A small image classifier, trained from scratch.
Model: norm layernorm, activation gelu, patch size [4, 4], depths [5, 5, 5].
Training: 7600 steps, batches of 256, held-out accuracy 84%.
Data: trained on photos of arthropod specimens (BIOSCAN-5M), 195000 training examples, 10.0 epochs.
Rows from block 2 of a small image classifier, named by matrix and row number. Rows with one number belong to one neuron. Each number is 128 + 24 x the weight over its row's rms, rounded and kept within 0 to 255. All counts start at 0. Numbers have three digits each.
After each neuron's rows are labels from the 100 images, of 14848, where the neuron reaches its highest value: "strongest on" is what is common among them. Only what is clearly more common there than usual is listed. The data: photos of arthropod specimens (BIOSCAN-5M).
# fc1: MLP up (model.blocks.2.mlp.fc1.weight, 384x96), inputs 0-95
# fc2: MLP down (model.blocks.2.mlp.fc2.weight, 96x384, transposed), outputs 0-95

fc1.48:121145096165128132107101170135115119137127123108122124110113103113086097097124149124153180105100134160145107128153175100151155099135137165129114139132147119104069090125125160168164083140132086164155150116136146137165124129100126077142138139121124145140117120136148136179139145114162165137
fc2.48:127148108097178152133125141128145111138133114075117156103154152092112162159179146133166105125115095145151101152144102153133129128170136118169139103115136122136112049158144113089151149088086094129077136116088136095143143138130131124177140145135129135133123111111138118121129144129139125137
strongest on: order Hymenoptera

fc1.93:091150103140119141103115112125149099137115134116157140126098119112133131154128164120138143146142087113169116194130139103099167102123146146175169117140154122136124114182137097137143153113115122088111117114112168127121089111128099139141182102115148162123100109090111145105110130080110101086
fc2.93:152106112123177124142149147100083116155146119142128124132141144095114177099129115122117110121099140150067131087118096108133107136110101126079098147116099159134114134094105145121101123151176117134178127129162104132154123124138146108096138134138120105150200163138138107137150119144136173156
strongest on: order Hymenoptera

fc1.158:131174112094191122134097174116128170144150119117095151130169124135133109114180159107141125131097119136124127104126117127126152124120163154157102074154135124145148126121090114125136158073138136137141137140080094159107119115131116129114132152091122121134159127110100075122120126132187139159
fc2.158:120111123129099123133117161099110141103134142149144136084116154109160159108133101132112142164128149150137150116158073091140138100149097102152151113144109134102112153135127167127106094126068152097140094146118135106118127140106120198136139166144143150156155115175122143148126134083151090101
strongest on: order Diptera

fc1.157:121096161089130183117092137118096149167114098109124146164144140140104111111119131130138148109103119161157173158145097143134169146136160124116114107119158078120097112141128099132110158112110160150131143110096135158188112130130117129156165127117104132132187113104093142104141112149162128151
fc2.157:103165157111152149101119089151116147140079112158138193097141118156141121133140158159173163102145099116150120121142117146158121074098170126130108104163140089125140135164146129123138162090090096136125114099113155142161135146106109143144144136086137111135120106091097138133136124137101112111
strongest on: order Hemiptera

fc1.65:139140094120099125100142102138166125149130123183101163141151096146104124085142129103101130138134109164134112130151169086111113144121154109128127107153121123125145109139172118073117091086156150164144099090137135112144148166153097160166155099105109152113120125086132085150123111115122144120
fc2.65:105146154126093133115141129112133109115116113119139165128104143132188120171126122110152138142180143101134149137121116131169076108129136136176141114120126145114134168128092105135114091160098150076114150170134131136116065127147123145096083111120155113163091157166131156116105138123112118104
strongest on: order Hymenoptera

fc1.191:122179109094120151127082121089128116100093080128138127115158135134177119139189149142158128127140154112127112105156126141140127122107192095160125073145157145134076112109112105082127159098166123133111103147119130156154110130121130141109168147125113117109146156122121112128120152107155118128
fc2.191:150152090162169141143099114104144152154100105134102154102132117137147167130164134134127071123126097129142149138128143074090147099101084119100154151173117165158139115145096150150118140126131140127109134113101109093149126094102151125124122114163121122130202106105135115151151158140127123106
strongest on: order Coleoptera

fc1.165:062155127110145131146109133082123142146070120088132105153124098137111102116142151102106123089151160135106116098131159121117165139115096143101169149145163153137126116130125140117144146142148127160137124154117073125096173119091140120149075142148121161114157112099138100151133155134144134093
fc2.165:091115077106114131098154136172166114091125128091153117143110141110131158159102119160134145094136103142123146162100096146118140147155117170147140128121113098107138076149150122111154140092114144107115174128130139137097122167172146128116137160129124140139067106102139140109138135078132158153
strongest on: order Diptera

fc1.52:133110148093127116077125158166139146140139152141145140131081102121140106099117140175141208131097140100183125152179137152133140152127143131127180125100118085146137124150185101135112110105113124108129140122143151128158135151164137118092122121138143109115129104113134140091131085134126108115
fc2.52:143133147118084054154137152110138103116150124118147114158152106114142128150163141146133150121148107146095146146122143132141127129119147162124129110108126159124148155079122103117104146118186177123112146165105115140085072089171134140109132158111119130134101176162151100139117155158125131140
strongest on: order Hemiptera

fc1.54:148088130095130164115135171149152155113108151116142141144155157174118159112095104116138112109108125135124119106118130140132163139164107095126121181121094091100144109143176097113155161169107161137135154129113116143170149131160122117134178112146083130133140128152187119130130088110145139125
fc2.54:137144129191168149140120140073128112135151089119127095151150159126126106127172144132143113138065122121120136124125137121073129103090103144090146079142147163149093111105139130146099133132130120143078113137109122124128105101131116115156116108131149126180151137126115073137124171140120154102
strongest on: order Hymenoptera

fc1.120:134120122138130149087122133131159140175131132153119205138140113136101138151085100123136126130150089160148152142136132147108141151132173135089120116103153134123140114128097107137135115134119142133106156074116131124152122126169138129149176112165152109100162118068089136110153089133089122170
fc2.120:105122180110176145128124111133084161097120141174126149106145125165136152100111130145159127138129139137098149101145114114179098119142117128142126108093106112130131196083101110128171112155087151109135098144171122098146120131129112130107098123102103091150136123139103108125109149171098136141
strongest on: order Diptera

fc1.51:153132131128091126112131106155158116086087168104166134149137144101106154154097119132079085163122127136142108160153187100089164142159120133133134172108082134123166100150158124124150127157109119136130137107125136098085109152141106119156109114152134123154103085125157114103140100126135127142
fc2.51:110149135157136136143137114176071189126168101138139106113117158083124185149159141135152108147119139155111100129146104128140155140088100088139158089114165131160107131134110130132120105132075160128109107129157103124128148100103118125123135105137125125184118138113133122123140168094107121160
strongest on: order Diptera

fc1.190:162082155094141158140109132133090160141118133140127143154132156135113105134125130123151117128118153093145188172119125152137089138134133084131174116092117126136170145131127078101111139150136148095116132168132115123136116091167124111133122112102153086171143120140146137077083106170106128122
fc2.190:150100120077155151097128161122158139150134105099091106159168178159112068126136118107164137137086097106130138166141115141136134147151150100133125117122169127101135095181135094138095131140144134126167138109118119158164109127154106117145145106102123140133138141089116090087100124115142145120
strongest on: order Hymenoptera

fc1.223:113105134149106122082148102108124099097084147102148107138102118132155128160077137144136137150148119167176098115145142089132121154144148153133127201103121125116129117131129146108129130129136138136140117125128122099089166131127143142124125106171122123092099109116162137124217130120091107155
fc2.223:124141103175079132092128154129143127163130137150133113113119089133121130155099143113089116164132084155106081109164122091100212129118115137138133131131142133120105161126143161132134121113128158140132119107129096125110163103101097186139159117151131142100146133121157136143166136108098095113
strongest on: order Diptera

fc1.137:120118120078133184125150156148139143091148160099123138126114135139133137148084111119100109155128103077175128126108111128127141126175097164143114144147111137132133114130094127167128138145090128083137206142131130132089107118149138095140110161164157105131121135138184143110152119143143132111
fc2.137:121167123114151146128098100133122153172118139102095181099094121145139151141160119110167123115132085109111164134126192090146103138088155128135135116196118130150177116167115135127126166118101126137125125147087124137147095134096170142083115130132112120119120118116113131118125166126131108102
strongest on: order Hymenoptera

fc1.350:090105134126113174157116120138143121104135130120122086159090145091132152169130106113145121110119151137109104134089150153089114167133112134097081172117123088093145141146151150102118143126137121139168110140134123113072159111080167130116171103114102150165126138131147122112132101110122096166
fc2.350:142139167133135121100116102087098130125104127172131163151132109135117145087130155145157171132166146154114126101135123073160088089092161165127134117118113165138159166086086144100150081124143130117143100139160142134115097103150100147090138128081145119139129146118113151124128128099109128137
strongest on: order Diptera

fc1.154:134109121103136146121121161098141136100114110106163119152166130154152141127132137123100097134133128097090096124137156124075170135104092099110105143128115149098116139150108093127101178159142148158141126110110114133116137112106111122163093115174090177143153080120164079142109136095132125093
fc2.154:113116098115131111168157140170132116079122138104123108106106147107106111160111097115134128116118144122113150180062103172139125138136086115125089148152112101139124096126175167109105115128124121138136131114166159157109155172103135100158116148163116149113098154118137160161120128124115155165
strongest on: order Diptera

fc1.170:099098107131157154151109150104118141124083138102141115135147133123150114147115136104141075110113136131134148139150146135094155160158118091122119180134150137137119135134120117123107163123127168161128105145120115099136158144074092105137115093162071177161141093117163089165160147134107116105
fc2.170:077123103108096131153143116188147116097133154115150124127074111119103122165120124120134121087150151136107136159081111169126133141124084148142103127135117114121136092142147165081114123116148140155129122099161141150101159138114127114151128126169117150139080127114166130132118124118109184182
strongest on: order Diptera; family Muscidae

fc1.296:152117101135091110135121143127129119098108140135126149158130102136186140140120121134097102142126151119124154131083149140109090151122100103107121157101118171102071117136115110140077151170141168138143154116137138107122119137112102112145113118216144127125170111122163152149130121104117076129
fc2.296:161141109095122129115142139101122108115113123134143151137106138105169132180172126116092088139111109157118136074102128110144117094090133139130100141120126140120127111110108155148124115149163071104156133133078190127102104158118155144103139144136135112117148136145123163164132184083142114148
strongest on: order Diptera

fc1.341:163104160149133138143094160123142101152140128150149145144150102114114097113115134109092089149106140107129113149110121128074135144125096137086144157139132144146093149131122143129141119130127117167137141112133128069122127130140092094134130081156140201153186100119163146166138138130114098088
fc2.341:157164095146082106125112139108154115132114127121168110167123118130144094133178114097117108119118127157124101121126166129135145158119113141162147105144131152142096099130177137102104078172160142171095125088137124156113135100136106156124151097135133157141092107103133115128084156106132090095
strongest on: order Diptera

fc1.228:130115124135135132126097137144150112153121146129169130148147111139162141123093173136110128099125131111157105174166153148102151140119139122097166114102160125093085133170144137125085146131115140130156159091143129093162138100131109095120136110190124133083127085077134135124184129150106113118
fc2.228:147142146137151171174126127132113197151154125127115149110124110095135138171164121138136077090114110144140119138146130119137151108103130137107124090101115156131156117096147115127117117168077116098123169161132131119136095110089160156147120109149116068144134113127116083138134169135087128132
strongest on: order Diptera

fc1.126:086152078138173145116141131117157127148148125078120167113098114145113124157135129109098116168155073151171089133145101107129169142137136129138144150161130121119114095138140166114142140082089106124111137101088146122116145156126130147163101109127125134104132126065110143127107145142102087126
fc2.126:149110158105157137128130143120109135157118116169084128121139164113114128107119104125170136132117151126098183151117114124160115110122115113074123133119133141155143198088092116146119076146103155123126144145179121119177088127169124093136110114122143101134159175134113104133123094137116147124
strongest on: order Hymenoptera

fc1.57:150108096146132122115152137152112126122156135163132150097125136120117156085115114130132158135110092139120099135095107093161102087121149122112113102105143146122155132128133164182109106123126110094153138103106161155176085149170098141125157153091169121109166155140122157124106097080155140158
fc2.57:089133127130130142126113114182135138135117135133124112112106116150117136171128143133168102075169157149140140177123126157131116172137113108191102110130133092133123110155133125058155167097106152175107116100152108133126166116105121118156111111120102148133077116115115122123112119136111133168
strongest on: order Diptera

fc1.319:123103131097124144130153152153145131078106119139129089151122147170112130142072113127126131150106141138102134119180133145101137094159112169069133164127096122114136125124122159170087114165077162121156156105134130142130123135160113144119168104178128146145131150137171150132139125129120149087
fc2.319:137117127135136119145119156077119142140153108108117124130157140153155103106159094102138143168096136115119158089151146124112161108141132082128158108173132137155137154088123128154073118150146135121106116161099118132141091123138117116072111125126113115150126136155141102125096179134184140068
strongest on: order Hymenoptera

fc1.138:146140128114144137145104151045118123125105084125119094131173152133145126141156135124125109125090115142087136096117134153104143104130150136115094123141145136131104114116124106160126137134126113104113134144137128166137073101081179151154142181143105120158103150157140104177140175138126163121
fc2.138:104130155133116123169146128123077134120146141156102132115091149119112169135117127102131148141164145102103157137151137109181119147149113119153150112096110132123131173098112160075143090134100124118130084168159104110121124162145110117121120146074140110128106169153162134151098105123163174143
strongest on: order Diptera

fc1.89:154111168118119072179118155091117159120154124108093125145112121158150115107154114121145117118154170114109155110113145130151149169113099101116134121112096110149115108076105113110113115154159140147109132163161080133119134134096154096099083132141109082139136142144145152140121116176095138136
fc2.89:133125106102164155154130135139108146106163113128103144135144155136130144098141130109115071120098151125118152136085106148128140152152075077118097127127126130156090102108111144116096136120129157149127107104155127143172156152111099086147134128165117120133179136115167095143115130139152197156
strongest on: order Hymenoptera

fc1.321:130158119146107162138138099129122135141133112107111148169072140071131133176141157122104130097098123141086144155113117121135108148133112190139172072111156120135123154156191112090111084134096089147139160114118133137149118118125123131148117110090104129141137158117106138128114144121124114159
fc2.321:088146134121103147152129105121093167131102159145119125135088137105135131135095135091136126114151160153105141107132125149156126130080128145114122092143216128172142156132130161117140117141131106131154139131136105121086132095063164136119134132142147131122115152166145102181113142090100111127
strongest on: order Hymenoptera

fc1.133:132137174138131124120170090157090122136131147129092124103086130100107124141099083149152156125151116148150154119141109116166098096160158139133140122124093082149154133120129143116120080110113100118090143139148146124138111157141161120087124152093142074112089162122104150091115120155131115169
fc2.133:093114119114110116152178129176124117092134159094143123095082142074113099132083111124097161140113135133136134141093103143142155133147117124119092161120092092117127122113181170118104098106136119127121113133165165156102143186122136120131111138149124120113086131130158148128154101130151147158
strongest on: order Diptera

fc1.221:136137144170144134129111119128074111106141151163132134132121131092126064104157138134119142121131146131141143141107103098110127104087112125148192127138124123176103163098098099097122107098150114140082081135120147099133116145099115163097111125083153138151139140120102145138089153138144101087
fc2.221:135138183150149099133147150141107133164118085097155105143153130092080098133141112137125147119130111146167143149165124126135151113157167157109134111109123141147147144099137092113141132140131123112071140161107101104129103127148105101156119101113130138153098124151099069102090126172140115079
strongest on: order Hymenoptera; family Ichneumonidae

fc1.294:098143136091122114143123153135128138097141137119128113133157081176145121111125130127155136177151114132088095071179131093099128103120161162156112140149051109151143153093079140105119142100128145126136109111113105135093136130128141166121139144118139120120148116156153122154115143113173156119
fc2.294:105111145106084158096145139146141148104132151121106117120130129143137115165100113113118156162143127120129136123177129115146170148184091112149145110111105114129132160093119079113130130131104181111096115166144085167108130143133109177121078126127105087152110151171164126106113128142141144112
strongest on: order Hymenoptera; family Ichneumonidae

fc1.175:146133120194120079158174141121166109128134142170111134130127120106155147111133095098121108155142158134112089107091127109125094136116089103123159127119145156140129164108114157123138071153163118103138110114155126111085118122126120147084160117126177152136134153117139139158119152089091141131
fc2.175:116155160077136118114117111148125151121093133120156139098136124127114125141118176172146157059130134154146122152149126154163129107115159127159131066148144105103138107144173093095158159120099106143108129114137146151144125141098124147146116147134108118154076110119099107141117168148094093143
strongest on: order Hemiptera

fc1.3:113145097136130090166151119103098121083126169142125088104131176094125135102127124139136107144155139127113114106105118076188103145133090181134121132139102112168131127123096125127184150144104135144128117145154117119072138128137148107116101177103134124105117129154133102168102144135144139155
fc2.3:106160168152120133154117111133102134095147131147103172089150131098125111114106115166104115151134122122143102111156134083140115086136123128142143126127148133154146196096129122140146098165073106106157124192154114121138098129126105178147128139122144108136112133147109133178102166135107116105
strongest on: order Hemiptera; family Cicadellidae

fc1.363:108172125148127144103097081149133082142138106102128149122112136114104096150142160122097117142101079117132096152120136089117122110118139178165139095168166111120139128153122136124161113100116126123122134114089156168137106146139130157136158110120168151130097140076101137110122130084126084090
fc2.363:145088127084153157153168160119108155108165126129094131151140139123142169155130075128123113128106154143104154091114130144164151147120108097104074141092105123129097133089102113116106170155132136140172128139166116114105114137101109085127132110133089102146146157155142115119136112154144148164
strongest on: order Hymenoptera

fc1.78:101115142115114153151145103106119109100098154105126103143123170122140140147098128163158138100167136099095134111101117144163126108140188138120072140064116119117124134131125118106127149138112126132158146140138118147096140139090171118118157152128120122111114144120102158087164055107116133167
fc2.78:124128126137123149079104087115199140154123175131155129131153146155163123103170140127152135121077104157124121107136154128145140113065181129135134115113148148127122095131166107125157118145118133139153095086104133113139144125135122156118162140113135155101109110056119109128133143101132109116
strongest on: order Diptera

fc1.92:125164108150154152075097096143140099164128136124110143114102109118131109178149146105106117126138099121160103172124146128087160099133139137162113087143162121124132105161119099133137145100106132106123139094078146133120102116130100140134174098114147163137110100094106129160121145095104090088
fc2.92:156097127121167150142172137124081133139130125156114148144127131099120163110083129134115118122122131113101131084111097099131142107124078106066088162111099136115117144084109154144115152134148116118164130145140140135122132140105131105136127125154113077108197156147148130138165098160154161144
strongest on: order Hymenoptera

fc1.148:118086102164163154135172141139153138120110154103131145122121118172171153153099114145136144159148155146170132128107077108134116158156132102086162195094112107115093091106173138130126135116086128110120126107141152128124156145118134110144116116114110121110128100086146116134123118155124081145
fc2.148:143091113109139112160125137165075199159157146195110120096114175098110142108114103109126102117092121139100141128135139085119149139105096110124106130141148097125139157110143143157144131141105149168163137142131088160161122127134113101110136138097114125107168163135115095136119122134148110129
strongest on: order Diptera

fc1.66:103155104140096117104135138105177130136142180127132141113136141136152131098111121115067117171108069115146107095138110109129140102163146162168160156136102131087104105124126150128134110125082148077158162119105126127102110176172119147144150101121127105108121139154156114122160120129137138140
fc2.66:129120118102154121166118136149128166162174118133119094114106139143100155120155126123103091100104148135082179174131147149116104153129083094125108126150173115155134118139132127124130143149126157162122095110167095128177142112104127085126121140131082128138120133132110080121104157113120181105
strongest on: order Hemiptera

fc1.376:142117152135128062140129137122102124103131115136128094139163132112116161119144157153136149111124176146096102104134167123151102126098155141107130077141129142134136159086106162117116070139156138175113099121189126133145170093132126123073100129116165136134147158111132101124108127153127147131
fc2.376:110122095093114111102104126129131117152155148132139139127108122148151161065117147072102147148120107110077186127116157125098121153122135149126158140149086140119135139121106132149083104108161160149112135125139128145175130140112150082077112127123137115141162081135162108125110127174135154124
strongest on: order Hymenoptera

fc1.204:116144152141162115156146100162133119108162113076114115128097114139173152150098155135126105142127107087153118120130094128125117109159081144142080136149111126133138149156111130191166147123083097082112148127141088145117125121117139086115148119150118117148101115150098172131166151143133159132
fc2.204:070182118124094138112138139162092110132135105147120172076084111109138129128134126118130151116189117068117122108147117123138087120132158138190122076148105118134152146151129128106120144118124115136151146125131117132172088154108156126110089107117123114154122104158106132116106140138104147110
strongest on: order Hymenoptera

fc1.290:149109134114172119157121131077061137141173124135095144096115140084108128117149086124125122131128140139085135091107111118162082086103138132113123113129153156143146159088134155145120104143126065122121095143157118133139095127123171108108147165121141087127134177121122129143134149112135147131
fc2.290:108096113128147166152167155149106137097138125132115065107113201090097137130113096137153144133116101130134147157123069110144148138168112139117133139110097078113163117100151107143146113134101142102119119179115133153109118156138137143119138120098130114147116138160124134092113085162153136134
strongest on: order Diptera; family Muscidae

fc1.354:118104107146144146118140143141137124142137175107183119134110141131171132149115108122118117135138058125096081122126100103120157156146096150138094186127148070118140124159111156161144163118117164099151131140085110118109155165127103107148162098134094138117155131128146130129160133102146140116
fc2.354:142108182137137147135112086140128103100120114145168133132110133118142092140134125147155124143143166111137153109110165147125065152114145140149157116106094136138117164143111122133120105183151137107110125142142143125134118123128155103072056086138128094169099128166126158098113104148125122158
strongest on: order Diptera

fc1.320:144103122116151171090108110146127133153135122125113173144113142126130127101111115147121149124129090136177144102133127113117115115090179166096110129108125118115148096129127164135110136110098118122141161054112153129120116137117148123152197127147111114104177110061125120111173138145119131155
fc2.320:125089175118134170145125118136099163138108140155155158162091134145108144135119119126130141131106125154129111090139140110183123090103143140101127121084121120133146146097116151127135104182119165114137112141160124141123077100119134147073104111152144070151131168122108106092149137098116149156
strongest on: order Diptera; family Anthomyiidae

fc1.272:151123128179095128119163124178148089132158085131125111084055122107116105148166111124096136157145109112149124131159137127198117140149118166131125114113137152130095129107098123123117087132135124097123167137116135141097140118125125109119145095160191111102105138153117130122135112128119109155
fc2.272:106114124113148150075152114158093124118170112137096167149162110107160140116166135127129147110132154147100143116094121110122121126144145139089111164060097132095156116097110139131117097128118117138121120134144119105130145141139145124103104096099087054149159117147155131110139163125114159168
strongest on: order Hymenoptera

fc1.312:106132145094154128158092124118137156108127150116135150165132107158123135131107156115094106091134134133092150134147173148112142175141104135089111141121117123126152135136142135091116153121128123176111088147142060103129151134104165116140078119141079111146154095092147107165132179152129141134
fc2.312:089098111132134134125147131161159120090148119139137052127125185138107117142090123148118127079130140118117119137103081173117116160161093141139106115109141085111134116173156131129131151127146145123149113112166166157112178124168114119126143128117127161142100128139131105105124090130133167159
strongest on: order Diptera

fc1.218:120108106136125142148085156132171132149157120105152145161161173158146148120160139100110089101081103095109121147145119175111156133135094125150113106118139167097125102145137115127124181141146152122158135095099140151168109106161073112147142092126147169142116120126160110111129109116143128109
fc2.218:166136145162121108154133119114112126104107168128146105094089110069127102143107126154100102136128142171135078124119132119138143109121121138113120162117096110115123130111169167142147093123132106132129105136132153089097134147083148164112159131179133133077114130141130181153177116134110094142
strongest on: order Hymenoptera

fc1.150:136074134120138192146117121125137130131131116141133128160125162104122136192124117132111110127112120095117145115083104182138134130137137070120174130077095138110149105134110111121075126156120168095131131152126128119089088117191141120151119101159123107132124143148124139110123108136128099150
fc2.150:150121122097156185156146160109141142103156139084126143169166168127160121132140090112145115168074121138140122099129125096155141137147133109126136132128130130119106098098104115127096138166115145091169142174126105129075076150128132149116137117125111093131122153123143116104109166096153096135
strongest on: order Hymenoptera; family Ichneumonidae

fc1.20:136160104105164129112097118137127117102160119113106128131126133082130103106162152092115116146101111139140074118105114132104149078143125117168137102155123150127138138137113150112166148079129103114135107110109134142085124143126130147117130132110203144182126120109153113100109188105161158108
fc2.20:132135119133129137110137138101129094133081121087130155108166110185160154132110115104163138135132168154149162137139123113093141114133141074168126153160141129118104115135120119113115153118098139158109108137107082082150125144077103139186116139149102170121141116106136121176127146114130085121
strongest on: order Hymenoptera; family Ichneumonidae

fc1.17:143163144098100108162115135100107140099143109126150107167145125130129166103161110129125102117140137108091126112110147164107077103094125135143125074108110155154164135121114084127110156142143130134129116132135099132101106099141137127127148144122136133168116178191162093103097115123121191110
fc2.17:136109099124150151157151147152118145151093160129105125091126160100111136113094117128145131143099105133136158154127074064137169096141095105091111166135145088129111133129152151186132112109074133120145116163124108116146132169140130123147149152114093148115147129093115129139149136100147085127
strongest on: order Hymenoptera

fc1.32:160119149083088125085093140110115148143124131166140126162150083129096094099094156117116137091117138121100121093146151136072086147095128112105123123118132147130143155128128128126080104159170163153159105129134110106135151091142107158099160129140127154141156122141105101096118116109124168143
fc2.32:146109120148183149157146160147120146141175092138100106137145175101106135131134104119157120134105119085126167158141106116144142121154103129108135115085112131144142148095131101145129116159121138118100163171135106122146087113162102086128107094090142104150144163145131107096094109161153162113
strongest on: order Hymenoptera

fc1.323:117129103110141168134121139077134167150140102139107126168156178132137139152143105115130093135116170149104146111131122151119142146110112117128090157177130128160146137128091122066141155107141160144126135135123100113081119125130136113159074120138098126142167123148153075143091160125155154133
fc2.323:094131110137101116142124140128142148062162133139163118104133133124123107133126136141076096099112179126113103150096082142152142141141084106148145096148138106146085111154175157098100116123133145144117108092164166149113140145118088121165104155160157133127114156139148123159119110148127159148
strongest on: order Diptera

fc1.76:154161139115108122138105165152127113112167080165124143128133130100093131131179157115118115109111113125103119143099152191098111099095145151166106096130112143116144126124132079091143126153161131155118137108090156154131111109113113137134121117118135155173119138158139113118085099089098174102
fc2.76:130101106177117140145140129142092154162114169180125108096096138097115140150072126103134124148124114130115131118165116053121144116124109127127093161136114088091119169129132165164153136130113143143179117151132090118129132127119108143118162123108082143108147156143110129145155122108136093141
strongest on: order Hemiptera

fc1.274:100113133129126146146114118147159141147124139137149122158087105166146168142117148136119131114125134143109139168144140151086148150159116161146102146108151073117144128134115106105128162126110177157103117105118128129120217125127134132146122112137064128118140093124131123139174104161071129107
fc2.274:119154138143108122141114113118128143139140131133124109150124113110133193159123139165116094123153112190136100114130109120100163146137085102102130146123123122140112102132100140125122170128108157139112127092139110078063173111106138176163147098162121131097154109144171097140167106137111123146
strongest on: order Diptera; family Muscidae

fc1.328:117131130101124124119114129109112145104089152125099095113095182125150122101133138127171157104133100130123109109121116104148144115121157081185125114105106130102170130104139130146153127140156112139156089163116127196174117129140146142081168129072124109148116142174123128115114123131159135157
fc2.328:139154137138111104150102127149128109141145114179148075149144137112145135120169147141142089090146148205086111127128128102143092157120124125157134089115120111142089165133119125099162117141126150166155123110142112119133167102128100137144177095131121167172130157136121094139121153096129127124
strongest on: order Diptera; family Muscidae

fc1.220:127117139135102129133155099145146118115099149109148127143098094179138149140103104122100096153088117112146103118126156159104142163142144127118124148154138093110155156167117153146128100155125090103167130132117136138142131176123097076110188095148129105119109118147181155081149145113134102151
fc2.220:147124133161170151157114136099099123122167126131073154119138160116145125089161116149167105140125117114123159111122112109139077123153154114154156118102090131151157127134116123151161138140117107118145099176115117072122099123169126115111129117085141139153119128129119159107074107123193116130
strongest on: order Diptera

fc1.4:110122140159085119111132097112126108150111137173098109149119133110053132098124138125166122112167145167090147125146123109141125127087105135141137116103154135124141215106117153090131117141159134140137095123181108123168154096119117145106133116117126143111117179119114118134128106131127134166
fc2.4:098158127136083115096117106134086136146133131203128163095067110125113129121129146113108136086163123117081103130133128125146131136081142162139130090137074161138146188106137145095111125131129159160116149116170131157139130102124089149115116129131155129145116146135119134118113116134102155131
strongest on: order Hymenoptera

fc1.182:114137129110120122116123130102120132156087088137186162146155089173099120119105123099104114126109093153163107113140128164122154130137143128110124119149147090136123108155164091121123147122120126131130141075098184134190100151132126107145176126124083105099159114097117149128136140133097114098
fc2.182:130144138132156124187153111121139107097101145100105120087141090106133141132139158150123126154117108167174153120122131097117111123163120138108125154157124110135132093126106166143170129112102089101148101145076123081104140167112154144088120145137108134123129092108129151154141175115182114112
strongest on: order Hemiptera

fc1.330:152114139076113142172123130089106156085109115136140099133178154093128146147138102120129085102124172124103155107126139154105124125124120078148124107143082144131134126106139103131098163156159150101138099181152105132121093097120121141113124138137116128186116131182149103124110143153133136104
fc2.330:101128133110168154156183128122098132097101118129120142093148179129120143133104117157218147117131159134129152148107050139188129097121122107116102144126139095140100135099132125138141124115078115099125099144141136125140132176115129117133130148118112123131131171124100126146131139138121141144
strongest on: order Hymenoptera

fc1.243:170128139122148137119101100196137120116110096140138167131082144110127148128119098161094154095095124128116148118115151146088141122092125113113112131102107095116136098117172116118112120145128124150138150090153200114129143153091166145133145122172111123102167139089117163110143144111112101142
fc2.243:127100140091123129178145135167083180128132149180126139114091141112100142141079120101117101111112119110105129113122136122158088168144107096114085149117101080108141130118123165111134143152120130144177113141144131160146139161098153133127121108144105093098128167171121160112128102144124146137
strongest on: order Diptera; family Mycetophilidae